config.yaml
model: "contrastive image-text model"
dataset: "regions of photos with short descriptions (Visual Genome)"
tokenizer: "word"
encoder_conv_stem: false
Rows from block 5 of the text encoder of a small contrastive image-text model, named by matrix and row number. Rows with one number within an expert belong to one neuron, the router's apart. Each number is 128 + 24 x the weight over its row's rms, rounded and kept within 0 to 255. All counts start at 0. Numbers have three digits each.
After each expert's rows are labels from the 100 texts, of 14848, where the router gives the expert most weight on average: "fires on" is the input token at the peak. Only what is clearly more common there than usual is listed. The data: regions of photos with short descriptions (Visual Genome).
# router: slot weights (text_encoder.blocks.5.mlp.router.weight, 64x192), inputs 0-191
# up: expert up (text_encoder.blocks.5.mlp.up, 32x96x192), inputs 0-191
# down: expert down (text_encoder.blocks.5.mlp.down, 32x192x96, transposed), outputs 0-191

# expert 23
router.46:146120156113151173104102137124153113112155106137167124089122156133129121110114132126102097112164103119100157163124140095120130109155159109114112121114082151100117146102123122096182128125127160063122146125127113134121098137127162174168110096152144110123100132125116119118139134113154121130094056149081167129120151120147150130146122158087102103087104149084137129128134139128160114146155112135133170135095104140099106153151120083120176152121115169161139149180118105089103111098106104120113127151121160119144123116172102167118153094104111135132123103142115191125117113104146143127
router.47:162075130149125107135112135112138113101121116113125132104107113133111115098130082135166125105163116094088147177149125115134142148172182144120101123160117119084098168101124107133109087135124163125108126156142150121109139145128156123143126078137145117119131112125093092129140133137145107138116106142081114137122150096144153120147151166107116129135114175133113103127164078132167112127121106108124155145101105131140127147131150123072149165139111133171147147159115099120106160094119103073141154152135047117155081138145112138137150075107080155122127122156121174131136113125152163134
up.0:123161146148139146140128116163105105133150132083107094117135095175138109120134107138098130111144136117142148098145146150100094126137166131116098155127084176139130082136118112122106115150154135118114098123119133107124150111160128125170130155137105102114145112144116125138146114120152131111071101141141132096178147142101176095144081133182135104174091099127151111198123145143092131166102119112163109190112112129132164114140144139156120154155147112146118118105095123157130140140141132171146166111109103087126159136086127152134080148111131112180108128109092094100147136148106126119
down.0:124147155141128120139145120156143132142182123115141129157132097133088113112115168128115123139120118113116124151176156154143153088114140110111090117104160118134180093091157137126146134106154175140117119106148137100088145146085135146141098126112101057125117183162123124099163161124153138121095074118118116151114152164118182115181099132138115118138069146141131113128131138122142120094105106117079167169131135113133108098116145111166133129101171118133108146178153157099144124158068121147135125135141142134114133127131132142117110145091101140135141140125124176129171127121110084137
fires on: "in"; "on"; "."

# expert 24
router.48:092093172122139125113117090133143133130097132148152139103120153156097148119135114149145171139151083142111140137139149118172131114149142109177118106148089139121093125130162165091178132105131127085164125125129153170128134143137119185140079113143119134095092111105110154130126131144105101151087089149116162119114130144138104118136162122132105125108120120057135150129153132115141093143128098155115171141146115133148134130180114087117157143146118135123145166163144121100097120119115114135135136134121142126114112130142109134110149110170162211137133089135108128150133062110131173090
router.49:119126093161133119125173130131159178105079130146102115133131091127151119146150121169122151141113115118142116129155104097176119153125114166118068166136124124116133159120126161116096116126078077133155125144107107164142124139127135155164172098132141151093142076097116124098112120087150155136155145127099111105081139130143109141140149124117150135153088130110117096140094100147154152119131140110110099168095121107166153135118100156140091096131129112111153161110183103123146125163093137110132117149117100123176090120125146091107147092138106145164181155103128162145124123148126105124
up.0:177138132073122163144102131120129148137136116145141141083121148176118137095124122156143110168124100106131107175100149098120168105116112119129116149104148112151149131163116126116148161130140100066133119172080144130108136158084152145117124109121177144109107126141097099113111103109125134148145128138134091093126124163107084121130169164081173176122178120097101121101129096125144122094147138153140143078128123099124113148125098046081132145121129149102133118125117142111133145124112143133115128152155128150137132136137154137137143105189160130099139116133144153151094109136134106096
down.0:123180130137176156104154115108128136114146113100149123120108103127129125116102123085156109128160137102114086158149120151096125129131157149106136130139169107150152138108167164166124142114144077126115111119115114136114116127180125100132170125141120168168131157097089114161109100119160093160101118116113090131095134113150131127165150147089136140093109155121134147164174131115150142127121141127145119119173115153162133129098150115140105092146154172154119137140119149081111117093164116122132133200114148162140090147142127137099146107116113155139187098119177136178112140094107111132
fires on: "a"; "is"

# expert 8
router.16:121135121123110120090120138099141109114128154134100114159115143081144132114134108108106139077096091133139122135125125167152144098149152139141122134161140104092116155096127090133093104089088163164145168136164104116168124141150102139071138144161104156141110084095132098088116147154128130115150153092135139166099146119132111121122164143104130106144115146148099089132096132122150150166092103108102092084123086139131134139126153143132169082133112079152139113137174122129130155137128169127115087125155093153108136121141087104107079134173123160121148114124153147117131142104141179132
router.17:138103150092116148153041086130111113137157132128152098153149131132152132149107119107098152129105132128126122144160121078133124122129117115144128163095121161093132125103110071119169126122124121073155112114100181157146098095147150122134140093115145131130117145116137158126075134121125082102105121152105151136192084172140122132103088120131098115111172107132150138128124142140104110173130125177154151154092145115117142123124109124148097154135125151101117158115128125091128114157124084125106138136076148131106133142139103149150130148120125111110128130135120181088150107074113090127
up.0:069157150125117165076109098114117140104149120134154125133150133112131161123068159192085169160109113101133082131101114115148165106125114145129132161116132123114152112135108097140147172117133098113158175145090125161145145106115172130113128131108124127125116098125115140105107129070104126143116109138191082127141136135126141144139144103129146138125119127082132120163118140088119133109132155127134122102144175146132098155143101092149165093095102119098098078126145150144139118113113158107118081122117122141147146104101135123086137121145147115203147148127102123096131123159138142136
down.0:126135110117139120159114170113132107141139127173119090146161119158209150141124081139144119117113109109115120133072146120143118122145122153143128099100141118062158115164082087108118168105150122129120154112122154125129114123099121165127117136169130109116111155101094152127088144118157178095126160131143146137158219111119129105112114144149100104124147108118104097090072143123096112124139125118075136150104113161152173108167112126156109155144147130125157124119135102129148135147138120148115183113166161096153130114126114133099118124139110141127104137135118139103094128136130151142
fires on: "a"; "brown"; "is"

# expert 9
router.18:167134143112146147147129113125112091144109119154127142134145109150118133128099120129108113145120127177113176174100125153164150121127119092155134100163131146108104144117136158144156105107148130135135115097123128169124127092145109124124095130128129128100071107140150125140107103133127079135068129148110177134107132120128067142119157151104077131079145106130113118120108098110149113149142090094127136131162114162133108134146095129119156099101140103164152124117127106098139147111155136113124074139127162162132141128140048169091143101142103178163139072157125149139115094136109166108
router.19:145130163090117112114162093126120103163133125113160166139131160143131143130097133139137132139112150166150129147111143159159149110131107129123137123150138143115093120103118157103127122121155124126151109140125151112145106097131124181127124102119129148104093103163159135178109125128123117108077126162142179115118109108125085120139155086083072141095135144114150152137119121110140112185100122164118145130129110117119102097147101143126113061088155122149140117115131123102148111127114131071141100151137180150131109130117105178146137111133135174136135065183126159118131066152112167098
up.0:132165115129152134131145101151141132117092102092153155134121107117144160118083165121156134154146145095122164126126152116146154132081144128124142126162152143170170110159147088164170127134119111116106111139117169146141093116107182121148105152107150135150135181144136138121097115107112147114112118162146086151160118143139145115101102120107155177096132154098154155107171122148143152141164139146099131148156108139103086093139112104126136134104105159075105123185124149134182097101113087147099107133103109104145112119141145124098166109120110076136147107105119119103143107150123113158
down.0:070103095122120139149128105116103146108140131107102124124117125148111117123132190164113150121124128169146128129160169093134128119146132134132137157144178114130115112123169138160132131146084126110121160125131133096126091135196170093093119118087114173072122061124105138145099172119138161118129129127159107140105094114151143121119137102141091117142133152134128117101185077126114126137124124091128129128151169148147139122133112110112133140128097128163106126155093107112057094163145119126160110207119096104118112137101121119150146119143154126110122103156131126127103111105125143137
fires on: "orange"; "in"

# expert 2
router.4:146083170110120155115080089134153149133154097117139151148116158167115106125106112138121134110104124152094175162138146130129154115185131085141155141157170133126106102116107158116189122113132131101134118105120110143120137103131071143108104105111114113097115104152155127118138161129137128125075121155124122110119136117148108106112125104107084126162114164109117124132137145083112096126128105176147167138121135091084113144151129132129132112110134171110130155133129153093127108114132115131162096162123153134157104108149088132130150101144119152150178088182060158126158087141147152121
router.5:162098129151092115120058145092148171130134126128141131105082142167108125132139167125115102146149140108126123165109144121117144083138142095121080148105125130106118114113174117150168151090134132088132139119078144104096141117118129134137113117119146130114115130153111115123126136150152113126137074098123123080097159133139123146143118148093133135149089159130109097150132151132146162106170175143164156108125143104161086149145160092124100118101162157112147151151154141130113163124107093114178135125172156134165093095161166116113159151120082126126158097129104145162125147131109160140
up.1:113087158129134115095092117121126136109121130130074115134139134135133152139112092123139136152110129163147152149173107129133131100140137111162113140165117122118107160095125136120153101139111137144103126090133086116112156124103105132145092139151118153108142152122097138115070121090126090119124105147135106115150155119191125083184159137114150123123112155105166110116157144161110091138101112082103142091166126134143124129201143129190125063152138114123125129157136142129119136143103096142130106174101131125076117131142105107129114138157139138121137078139175153115099132169098165129
down.1:134141152143178099124106139116105116178076111105134132179138119149173127141131094152134152122108088125126133151093153136108145139140138118134093144068155149136135165136093140103130102189100176122096167143152146119156159128108096148105112115121163143109156104135138118166129133107165167126124183139136101081117145142116104127117093097165131111116126142132153121144086139122160146112126158104172130129102154153144132083141087155125149140129131110143147116136163136111173119125106153101092127097152108118171145165132127161115112170105172144121115142137155146120152148138148105096
fires on: "air"

# expert 16
router.32:166097154134160111095132130095125107132127128153111146121116122131085130144143127148127109142140107157116152108131088168149108133110137097158110129163119117168093144105104119118098090159131128128102143120123085131116122143110098139105072119131132162120134159130131107156119141135151107133090115095133163108100126106184120139166172136086102156112074117100105156104163114102108100170117134151077134133166135136151130135162138143142117084150170099130155143165118146094141096116141149095121100134099129129122096102122112132143162088165075158149168072130128154118101098125102160117
router.33:126087156158144101106105131114136113143142126149077118139116146112077119159126150120128127130123101155180168128137102149145180133130155126123112102175131142144092132107098128137105083145118150164146119105135097154149130114107127146093104129144108173146168137117161133166090112134128101107113142129129127124104127090140121131140157087133127123158109121113134167142117118187106118129118108073082134129146146162169109108105135146125142088144145109106136133159162097088115129110119135152124100090162140148108121112124140132185116107133083145163174089149160105156090123170138178150
up.1:147120116130175127173114152124154105142148154153181105114142141152124127097136164136139092116176117059138134124115146122081166194116119132118148114107140143157149117156140098175116156136165119089155135193131183123138090130141166126134125083093130125168111129158128105077162149108135136120153112127127096113136111116118166165120141122109132143099189100125115149120146096141144151144122118127128150136138127119109106136109153078102125168115129151110123135167114100109143106133145117110132136155130099113163120138106126179118159103099116096142158151125126124102134093111166106135
down.1:159169153102128146106120161181102122099175134148100130112117121123132099139103116128134123120145089128113132150096177134096117080126122133122123143135156134121157077143165118123144131092144118154125134118164102104107126124093134141192113115093153077131171141095166130090141144106119193095102132127136103151130130175163173104104102131140163139102084143109119091128131114143165111153113126111087101077112108104137145124115122104131137159171095112155136090109138094169131085145126111153119109099120133142105128125135112120117110098150113150136112131107076096106129117116157114111
fires on: "in"

# expert 1
router.2:127107110153091118129127164135145162084102091094140141088085102118132096135148160109129117142154130158138115114124131130131096087144151104117086152122121115106111134080148145135112110108144153156110114126163058113108116140142121150122144119168083107134142109131168112090154139145108103148160133129102146144143111153102126109087095135142133133168121157169126128111115138093180156130137135121124103101124150077152138153143124091156109133152084161090155149095146122139153138120130118163074144094163148104081099122150133133077113128098105158120105122100129116120123095110133178094
router.3:127093130165123103095097122129117124112154150121165105097091105082146127138124146128142130151140121155162070134112114114111108118155135133136111132124092110118112118114162130132201140112149168100141130144147099100121149137122094117162131134117083092178137109093147179121113126152118092136103113158084126122153093156165111093108120148140120185127116149158094116154126131124144139147181116140090163143138143111107111122158103117101131104108079150078132099100150111105110122113122117147094159137133170129127117107135100083115116131128095170092104123158114133147116101112145153077
up.1:137129147111146152110107129120129125097125132117142115110135129118149114112094086113141123154095130127138140165103106164123182140095119145114135135168165108179108151139142118107145118139132128112116080145103140162161134125144107138125079130130120170172166138125070141119105063101100076107129138120164136143155121127157139155129135140102180154066157141117151120049187107147118104128138126133103129112175064114119108127116128114137116118102124131134117126131113127116120112107163112134126093161113130169135119119131127122127174103150133125106185120136169141112094098130118105089
down.1:117157137164083131126152138177178122108208114123157164096114099146108115115101165099106108137135143134104109116155141124162153166123142132126128096177149116152125079100164121118138152126127137099080110103119166142108117076103157126138115175116079121135102139126127144123128149130127112146082097101123108164134155103128135109161161107121099082112100140125125128127141131111155090181127104144104067137142110136145097150140139107113157139127107142114110162106125103143108113096120135106140111115146123120120135134156125144122134092127104120125150092120067082160102148105147113155
fires on: "brown"; "people"; "on"

# expert 10
router.20:165140142079088153173114122095118121120159130147135154110163156135141098110139119118159102153132116098093112163127147122114133154125093135126144075111113096099106108153132145147143137078144122093099159094173158118102141197124099143151144102115154098120114089183130097115137121127125135163144145119106143125124137120176129116093151153136088125108163112134125149126102099090121118136164085151151146103142103130127139182136126112097140124105101126165148122095076154138120144117124113095143152153139164160150143139153084192144140155141140149097117138142135128127117132120155092109
router.21:164119134096106161116152132116120096103142159121111104120146136149151133091136125151113103131127120116115104157139172138092127125145148110126146127170135144115094154106146133141142099125118137110107150113129126116110096165113141135077150117118168156143144103150112087112127168113129114092102134111079145129101126104125126124156175185095114137089154143131145121076087091129156155155131109093154169105127110130106145163178158118104128110115121083155148161145077127099135147098113143113138112138141153177116126177160098152123116126165135152098191093169144167161134104118116128111
up.0:081145139154135119098119102140151168133111133153133148098089126126088170111112139163117143159109121153156154111116098159150165139119168108117125145126144114120128108127124160121132161107091147153146094142094124161158119110117124139156082161139117149120109146149112160119091094110101113135123100164167115137125136122136119169136144104148154121130106190089142105126149153152124134122134143093114116124161152158092099120159139124153114107089154160103114097137143128099142100080117128149082082113140119111147115075148186099117159096099093125167145132098089106115123143174102148108
down.0:159105164140126149097129125159093113113114133133118205117157137109179104116115153142100159145126165112138158152114135201131147160160112176100139104104125161135130146142151125111127137136116152106119127077109106125145126150187158073124105105128105127127123094121139118156144118092124139128133165148129125127117096119090155105161100111158134084134135128141175144118112115118144093109137121132150146120134144105136141107167102129099128155066123103117146092147124153097171123078087164155100120136160108125112177156123139109130095133138154148106141149135108103125141141122175110151
fires on: "white"; "a"

# expert 4
router.8:115188141154154103161121125165147110149131116146129127161157075153080134126074123134119101130123139084122166112147147141109108154128157156117153124133113158119168091129143084114122111169149145129112148096117152111106177120134156083160112149125100094116135128106114125122177109129146133144130151135145108131192163142111155138113102125138137104115140152137165110100157136131126086162131137119110110167098079124148118132102153099158150159127105133138153111129067139165096134150165098161153130125096128109147151113090146168153109131118094074128121137096115094121149109137122102127
router.9:107125128166146138121143132143133109146156133125118109100151101129162112138108115132102162076158143116097106114170128128080110135113151148110150168104123122164126075123110146109114120103080103105122128135136152096102144131118182126152136108141100109124191154113158154137160113134146140106119123114123140140164130115142158130120121120151112103142118136163151151133119171114096164104123114117151105126100152140132159094117152119155138146120129099144160125133092130171112122147160139108178140138125086108134197096079091169161105100098082097157104145127087106084169131138152116162
up.0:172136125085125075129151127106119121141123140146117174129087158098125173100099117157128100131151151121087142132130137094118121133151122065170176101158101088110140146133142105116135143119186121084096139102119120113108113153142125126135118111133161120145101154189106118135122119131147144126168114132141107145146137105131146102135189138128138115115141121127101124111128095112170109121118124127132163070123147118116109153107115119088134130096140123136186113186113185144124137107076139188134144123133100148103124147127144166145138146168162115100112111122120129105159131110157152100
down.0:115107104115170176125138145164124126141171111154137127137124149123120134149084114117170114113138149146140116131117128124084099145127131123168144137134096141140145106141203123170144137077134118146121137099086153102122126110100124132173152120056133131127159171127104114108145120098130149100096088135140091146108165089131141132149194112101115132124117126097124166143148113117118081132138137144124123108162121167133127125087147121145125095123142184138132113122127139161089119152165139114147122146130123167170155092151109125109124069139074154140129129113080124108123116159125091121
fires on: "a"; "zebra"

# expert 31
router.62:133100186131143154099093111105144097155110128127152109127166154120122143118094107149113115143121106127115131155105147159112119124147114131107134130157112115076087160082109164079162136130129149078148179155129150140105112120107148189121109073122116142118103133128154140139131141116118077116100125121097185131096114142165103167150157137099105118113146153122178099127118144097132138171144115147109160099122124132175125144158132119130124133116116138142116135138142132118107109112099116084134079157122169148123121113142099134114153102186134171120142110150122160115084102109080120107
router.63:158064136117139122117069106107110095151151120143163115121167153142153119131111131134111146118122113109111110149099151165121128101125137165117112135130134146101093121098121115110185102100101131074155169121112150109152105123118158143152135113138137134157120134109150140161100144101147112085123140148090120119141123162141128162156108135088093107083148119167166113129115149121132107182166123148132156119110083157124126113179112092159140079123114119140137156118123116096135115140105087115147093198114154186122139118130123134110134144148147145150177109117134169090111141120131111104
up.0:130113172146165122101079145129153094141185142125120109159159089128131130118112164101098116107098137078133132134131110124111134147137143142084120158103123166130145129103122127116109105125127142113175155139115164132128154134146149122158147130140097119120129134118129134150149133100112094081168098151119157094149136143124168168163118149106113108103119097131172130123128154158145114175142141124143117131140096122149137123118164129197141152099136111121118146100113085111109126143125118082171092140148123133164141087098125136116118150112088093184179129155149152091087116129144137064
down.0:147121160114158172107091124156148129141123122121147112139159101130139151152114063125136137181181098150141131146127095111138141144204133160124137134124116098184119136143119122141141121176123139123074084130134164150157164122073120182107120124105105115138103153149132145168132131093075122136109136136173161093156132134151154136100094058141130124109099125097124113144147122119123129099147136128155134110127112122165125139122102119134131103126132104175116135117104160084153100101133157098145135140143112171130110126106126142127094106125146124140142148157137118127109075121129139085
fires on: "a"

# expert 3
router.6:115105164101077128143101110150127126126134100135143105107132123127122080095161156150125121159097122124110079147107142120151137114136127151094133155117151088086118117086105158110165126114120118092156143148112116144128132157113087148153110102147111109135126086095157136146105128130175106149127110140137158177103111120193127158125122127106119115110125134143132126113151148098147103164148104146153150156110111136153120098182121128159145122124136145142069149114139102107136110128128074083137120141117153117142102074146118106118155107174128119133157095159100178144095075179111141101
router.7:125132108137156156102148146134094113106123159131136066152169138125173114128149121125101137115146114157147100114127125124121093098131123137151118150072075139107145113151110142134108178115096127082136145103137102121128130146116101112173165101125117081149128124097134120109106127113168137122132127113080108133154136164103141104123120109167120116100126079129142132147089159127108179160100119115164116158092151163121156158130071153124095170153108095136182114099120114103155122136080142146115141145144134112069143143114137121132103144139163116089115148117158159128143106109134094094
up.0:142134150102122138124154074155121129117110093102128148086100140136130119140094125121169128168135146153131175161118101130162181108117115112134139137174149137134136113162161132121162100142135133142112108137084134167171152095128133144114071165117140188137152160112118137147087087115112128123113119153166124141133112121143103113115142117089175179126131142099093147060171095150116071107145128134106114111167097100113110111139121156145140105105152128095119145139151166121115107098126122125117085127124133140155102101135147113109176099154116146136157083138119122142098123140104141120
down.0:159168133162128149121108115109143127141183121146111124131164126110134134148128085069111088102162176123125111103125144142130113182077145083101141082151132121118104120101127129098164145110119171121106124095134119148121115095097148115144108162147135099135149142141168119106152128146125126157097134124087129075146133059157131159148154177132137123125115128163150153139159153120160120130141084154142139138159118091142128148110199140146126159130128162082136107098132135153103172119155088126150152113098138108148110146148109150119124114120141111111140107129142133121115184130134112137
fires on: "of"; "with"

# expert 28
router.56:108130159087148102105178146124128098073145175166122136153152175104117145111148123131156134129089125107163150099136107122094137166127083134163174109124164130120115176131137111079101135168168163146117098132138122167117108160141099124124121156154110150146162118073138108136112131132141102153140159100133135090118124120127132124119192129158101098116160107132138111083113114164102120121095127116091146111123132130107126130144111132118165119150095110148150099187128143135120101109129178149094122135133138146096157164119134130139099104136159124088095146152147102131149114109144098146
router.57:116114146115179129096124157136091141083105140162096114131146145150148115111121106191146116196135112151113082141133066098099104102140094113148097120096131117146195164113139118144135145084159112092095109107153107111121123166133143123173122145097141151148106140133101099126130111091109114100118136122108129101091105109143115139167165141124172152114167142098125091113151124137132141122142127164165120169116147126134126148115135155133090098109165129135110138134137136121170109126140148109136140148105118121141104154101169140146144130166119138105131137087144174098127118160090102107
up.0:105130151087165152097157175131116109094136166169139103114141146118155161079131119154128141140088151151156156095129108143108172154096109122140138139088171129141115154169147115095129122151163120162146109120154120130142117157159128097115117125128139182171163129111150142127124128100123080126111153114150139106135100117131122136144168123152136103085169081126116120076126101140107135146093121100124132111172119141123138146137102128112144085149151083141148088159149106107159143102163162127148099171130130158106141165104146128135097104170136132107121150135188132144145113110149143137
down.0:153171158194098110132096131165167120126138113100112140078079098135082136136140187122113127111139139105130112140111147148128134111132162114120079179127130120149192132130156141119123142151102188120120133143122124125114148151125130099135137159162131099138127066127148125111115127170137157131139096118099125129099070147136122151133064139134150142143112125152037126130085109122158128103145114138126137146130151118085117145132130123126111133158128109114112134124122111115157137105078113125126143076155145086118108118123119147117167164141132098141134134160120173133123128132120108109
fires on: "black"; "cat"

# expert 20
router.40:073132101163138154074121118116086129164095144137105135159146094108127114173105096113117172118121108152133101097110077155131092110091147154118153141154123144116108163087111121091102107132085101162148143128113088132142132120109094165131127103138125144123128133143148150165122121116093124114175124120133152152125129096159148107180119102147150074132093119145169124111117172140134146168129111086131109142164075145138137085130157159178109076160149121120123152095150143109135116155154093133125110125118110145129151138129105097092118137154123134149122101132167130105108144124136134130
router.41:142081118121123141150101146100138122138127113147150138122123114161135111133104162096124119136107099136084128156139152150115109079108130101140107130145126153120107169078136128070160079192137117076155132132090150101138116131100107191105134096138158144155128137144140125130138147136145128123102100134131140057123143136159090150196145156115072135113116126092128123145124127141154143151132135154133166143129123131129128117119147111149151161115151143147140139093109140097126126096151085105176115140135137161142105117132086146100142112159135141158134080123136161148108127092123193141
up.0:116157139163123129089142096104125177145113091122131131152103115109112112148102107148124162117151152128117131089107116144140113085096126114139124159144130112127156115128098081155121138124138102155094116149081109122145095105077110139159085148131111110126112164170142160154138100131125114140150114129148102128135113101131087117130093088153164135205110143095104120130150142136136118153160124118154117155156205157126126119139132166125093118129173146083111118113139209141155142112171120145113120092123124131143126096131127125122153130140127121164095146104096086123133140149110168157
down.0:120126084122089084143120120107105127117093156153110090085095111119117151120128168171144127155121107100134104111104087140144116104057156117157077152097143121090172109147150098098123143162141102140147107131105139149080095121160123082123197175187146131112129088166113149126114116133129099106125106141115144143133128133149093083130108155124165176135117129124120105137155150121130120133129140138107115147131158144136108162156113150121112171125151109109104134141125113162111159146137139133124126128109093101127099128119159129129140138116121114139167154127112126137070124131083120171
fires on: "green"

# expert 15
router.30:168137096108140124137149113143093132153128145110123114099152164170130095158145128147114121150147147142128134132114113142151127138143090095154084131119136181135165137155105148123119114132158110143151150109090128154148091089136063132120176127117145155103093118142149117120104163119133116116163144113172130111091131148104112093140130075119099142146114078122086126186101090129121141123100148146152116145138185097124125089079118156126077131117164107127144175111150144113181118125130152133140157118160129134136099172136150149145099160143155164139149130106135142130092151131105151107
router.31:161130139119123138116125116122134149107091120142170106097126153133092106135117106124139148142177140184128094131107138171136140127119118130138129113139109095123113129151148127083160124118123133100159095084110135168157139099211102173127106114111154138133094081149160119130091099112099100071113109146141156144115086122140115119128144119117120156092143098098134121116154130149124139164145141121113150148140112120120157151163132129108118112154134124108170137118147103088162095139155126114152130196116134155134111138144121118111125115179115164140128133143128163059132105145111193085
up.0:133121170130159129126084163088132144070100101124150132118131123070128173120114155191151150142129102114151068152073114119147130098108136156119110138092097120120170126126121098165161172157079110110124141149096133119134125136115145121141093124131136131112097126095107106114088084121089119111108110156112101127142149184139122147134099165112154151098147132123153120115138154133135105155157101136166110109123128156114117158158097074119117108135096150104118139093125131079107137137104103121103121165110136129132112112156132113127140136122148131098132113123142161119112116145085070094
down.0:152189155121167168097123132140128147136154129125127128163171088145166148093114104123156125113078146110136136083139154146123155144136142126104077128133096094160147146110114134101122162085114097142092118136106117139127136146181114123128100076156113122157147090154103116134122096087087145170122151129104109119099129123123182145149120146158121080120111135109114133103096124096125131080080126124147113116123119105170194119115161129150133126119145154128112135175136112112140105140163136137174154140123144125112099147117105137149116135126108118165178137102153169157128118138140111114
fires on: "on"; "is"

# expert 17
router.34:122088104129196158136117143085137114111082140134155111128138118132125143142148153133153160123125100118158138143091133097169119106174152133119105114105131095118139169123161119162152158133091165112117154131149146108155114110152125117171130053083157133159091110095174112122094124121151128110109153129142164124129099144150119154113112128108127137091129128151153154132124124100091113139164102155101163180099113135138157160127117124145095128140104158124083163108132100103137098131119078159157111130112140109113101131156144100090169144109151137101158112148132178111134109106125107134
router.35:138105133090148156106102127096149142121108170132116137130140128152137151131090110130134126099116121147107137092156160121139110089122161090142142146129117121098120157086148171117217154120110108099113146088104127160132131155158130151157101109109130131159097119083186117145126125140140150081141078157099132088124148133147115125158137119103131157140140127087150142120161143096118107099140115155140190152109118120137136107149167129160096098143144096140103141158104165143111122086107093147129134131085163139138098113160132126120155096143143185122138099170113164146127128118122123112
up.0:105143145161134164120085111130138105136168141130100104132155109131105125113100147133110139155156099133129097096086151162100153130086148124107175131138151120135157126098140135143145112102143125131144129077115099146109156151130109144132126144109097141133165090125117153096144131115122121109118076149161141128114148115112157157144140140116128113116091148084127145116142133158168159153125142078111124096165129143105079145162168128143175089091122110104086075124110113128123108103161134095126083127151104162127150100096090125074107103144096137152142122133098101105148085158135156083
down.0:112077133141106064117119116141077107111100116121146130154149153082174071113145144117135149089101180122136098143163139146093099155116100111161151109172112132088106094121117107106122161105122136123163137111152138083143096137175129127116116146144136126080145143158089129110145128113158139086141166145125087163136144128121108181099142165133123125129132148160164072144121125119158101115119141145099102120121110122089129112128113127141127116111094119116136128117091140157148141115128126151118141103150106121105162131147147157146108143163095140110093111123141064109106165121135098139
fires on: "bus"; "parked"; "car"; "street"

# expert 11
router.22:167095124120115144151108153122170112141117106119117120114128110144108130099142124164143098129103120163103073158122133134122122131153107126096153106168125162137086170117106137150118097096130139115080186168135133142121136152149116088149103082126141132121106081117141124107145139113141138154095150095116121153100113125122106137123157145085098141110154189116123122121141108111126104138078102154089153149097115082148090132123111129101165142087086131137144152142091104133094102116100089106149126142129113129154096153128067126124137110167130164084141124135129163120113063129130137103
router.23:138125132100138117125118063081110161154108128143108169156128113114132146097154115149130142139143072164107138135129099145162141112143114158131138113172113105061110134140110132103126118128128086146104164141119120179152137126162114181158096115139186150088133130177125127165128104142161147130098137110144128147139141109187091102107112134120109132148145151118097141133114121105119114116144156145083088146132123107137145132115079165127125087117124112111132163092131137165146105114154094098120134157100112164153095109135130139125147089170132162094110102149130162106131097115120154104
up.0:135124120091126157134150173144089130173114127150132102126160107110135137134096108165082134145095108130175079137120125112141137088101129128138126171084118104127150160152138162103162151133117100102161138113125098133152124156098101166142128094080120120104109109114126150097111132061133153098083128147139121092100134158115152125150149115096132149109136123125132178143114139120148148170134153164131137103132140125126143142154092114126096114087123131073127140111131127115123080117143169120139104175150122176121122130114148118069150146169154119121127123142155162086121077128130107099
down.0:124120120124125128083130138080132124127092086115130134133135126093166128143109085130143111122149112120134151128119108198104121128115129135131141134136105138135091159106090128107118150116176124099186139116169110092150126117114102130139141143147135124132138126092115064110076108125100085140155161146092137139129129055154101162119145141138169142104131136131158156174127098102110160086118122156170132113146147097137118116075138137139113131129149148112151144093109123125158180097152136172073141106146137140119074159137167136137120108114113126125120091132129110148156170152140118141
fires on: "on"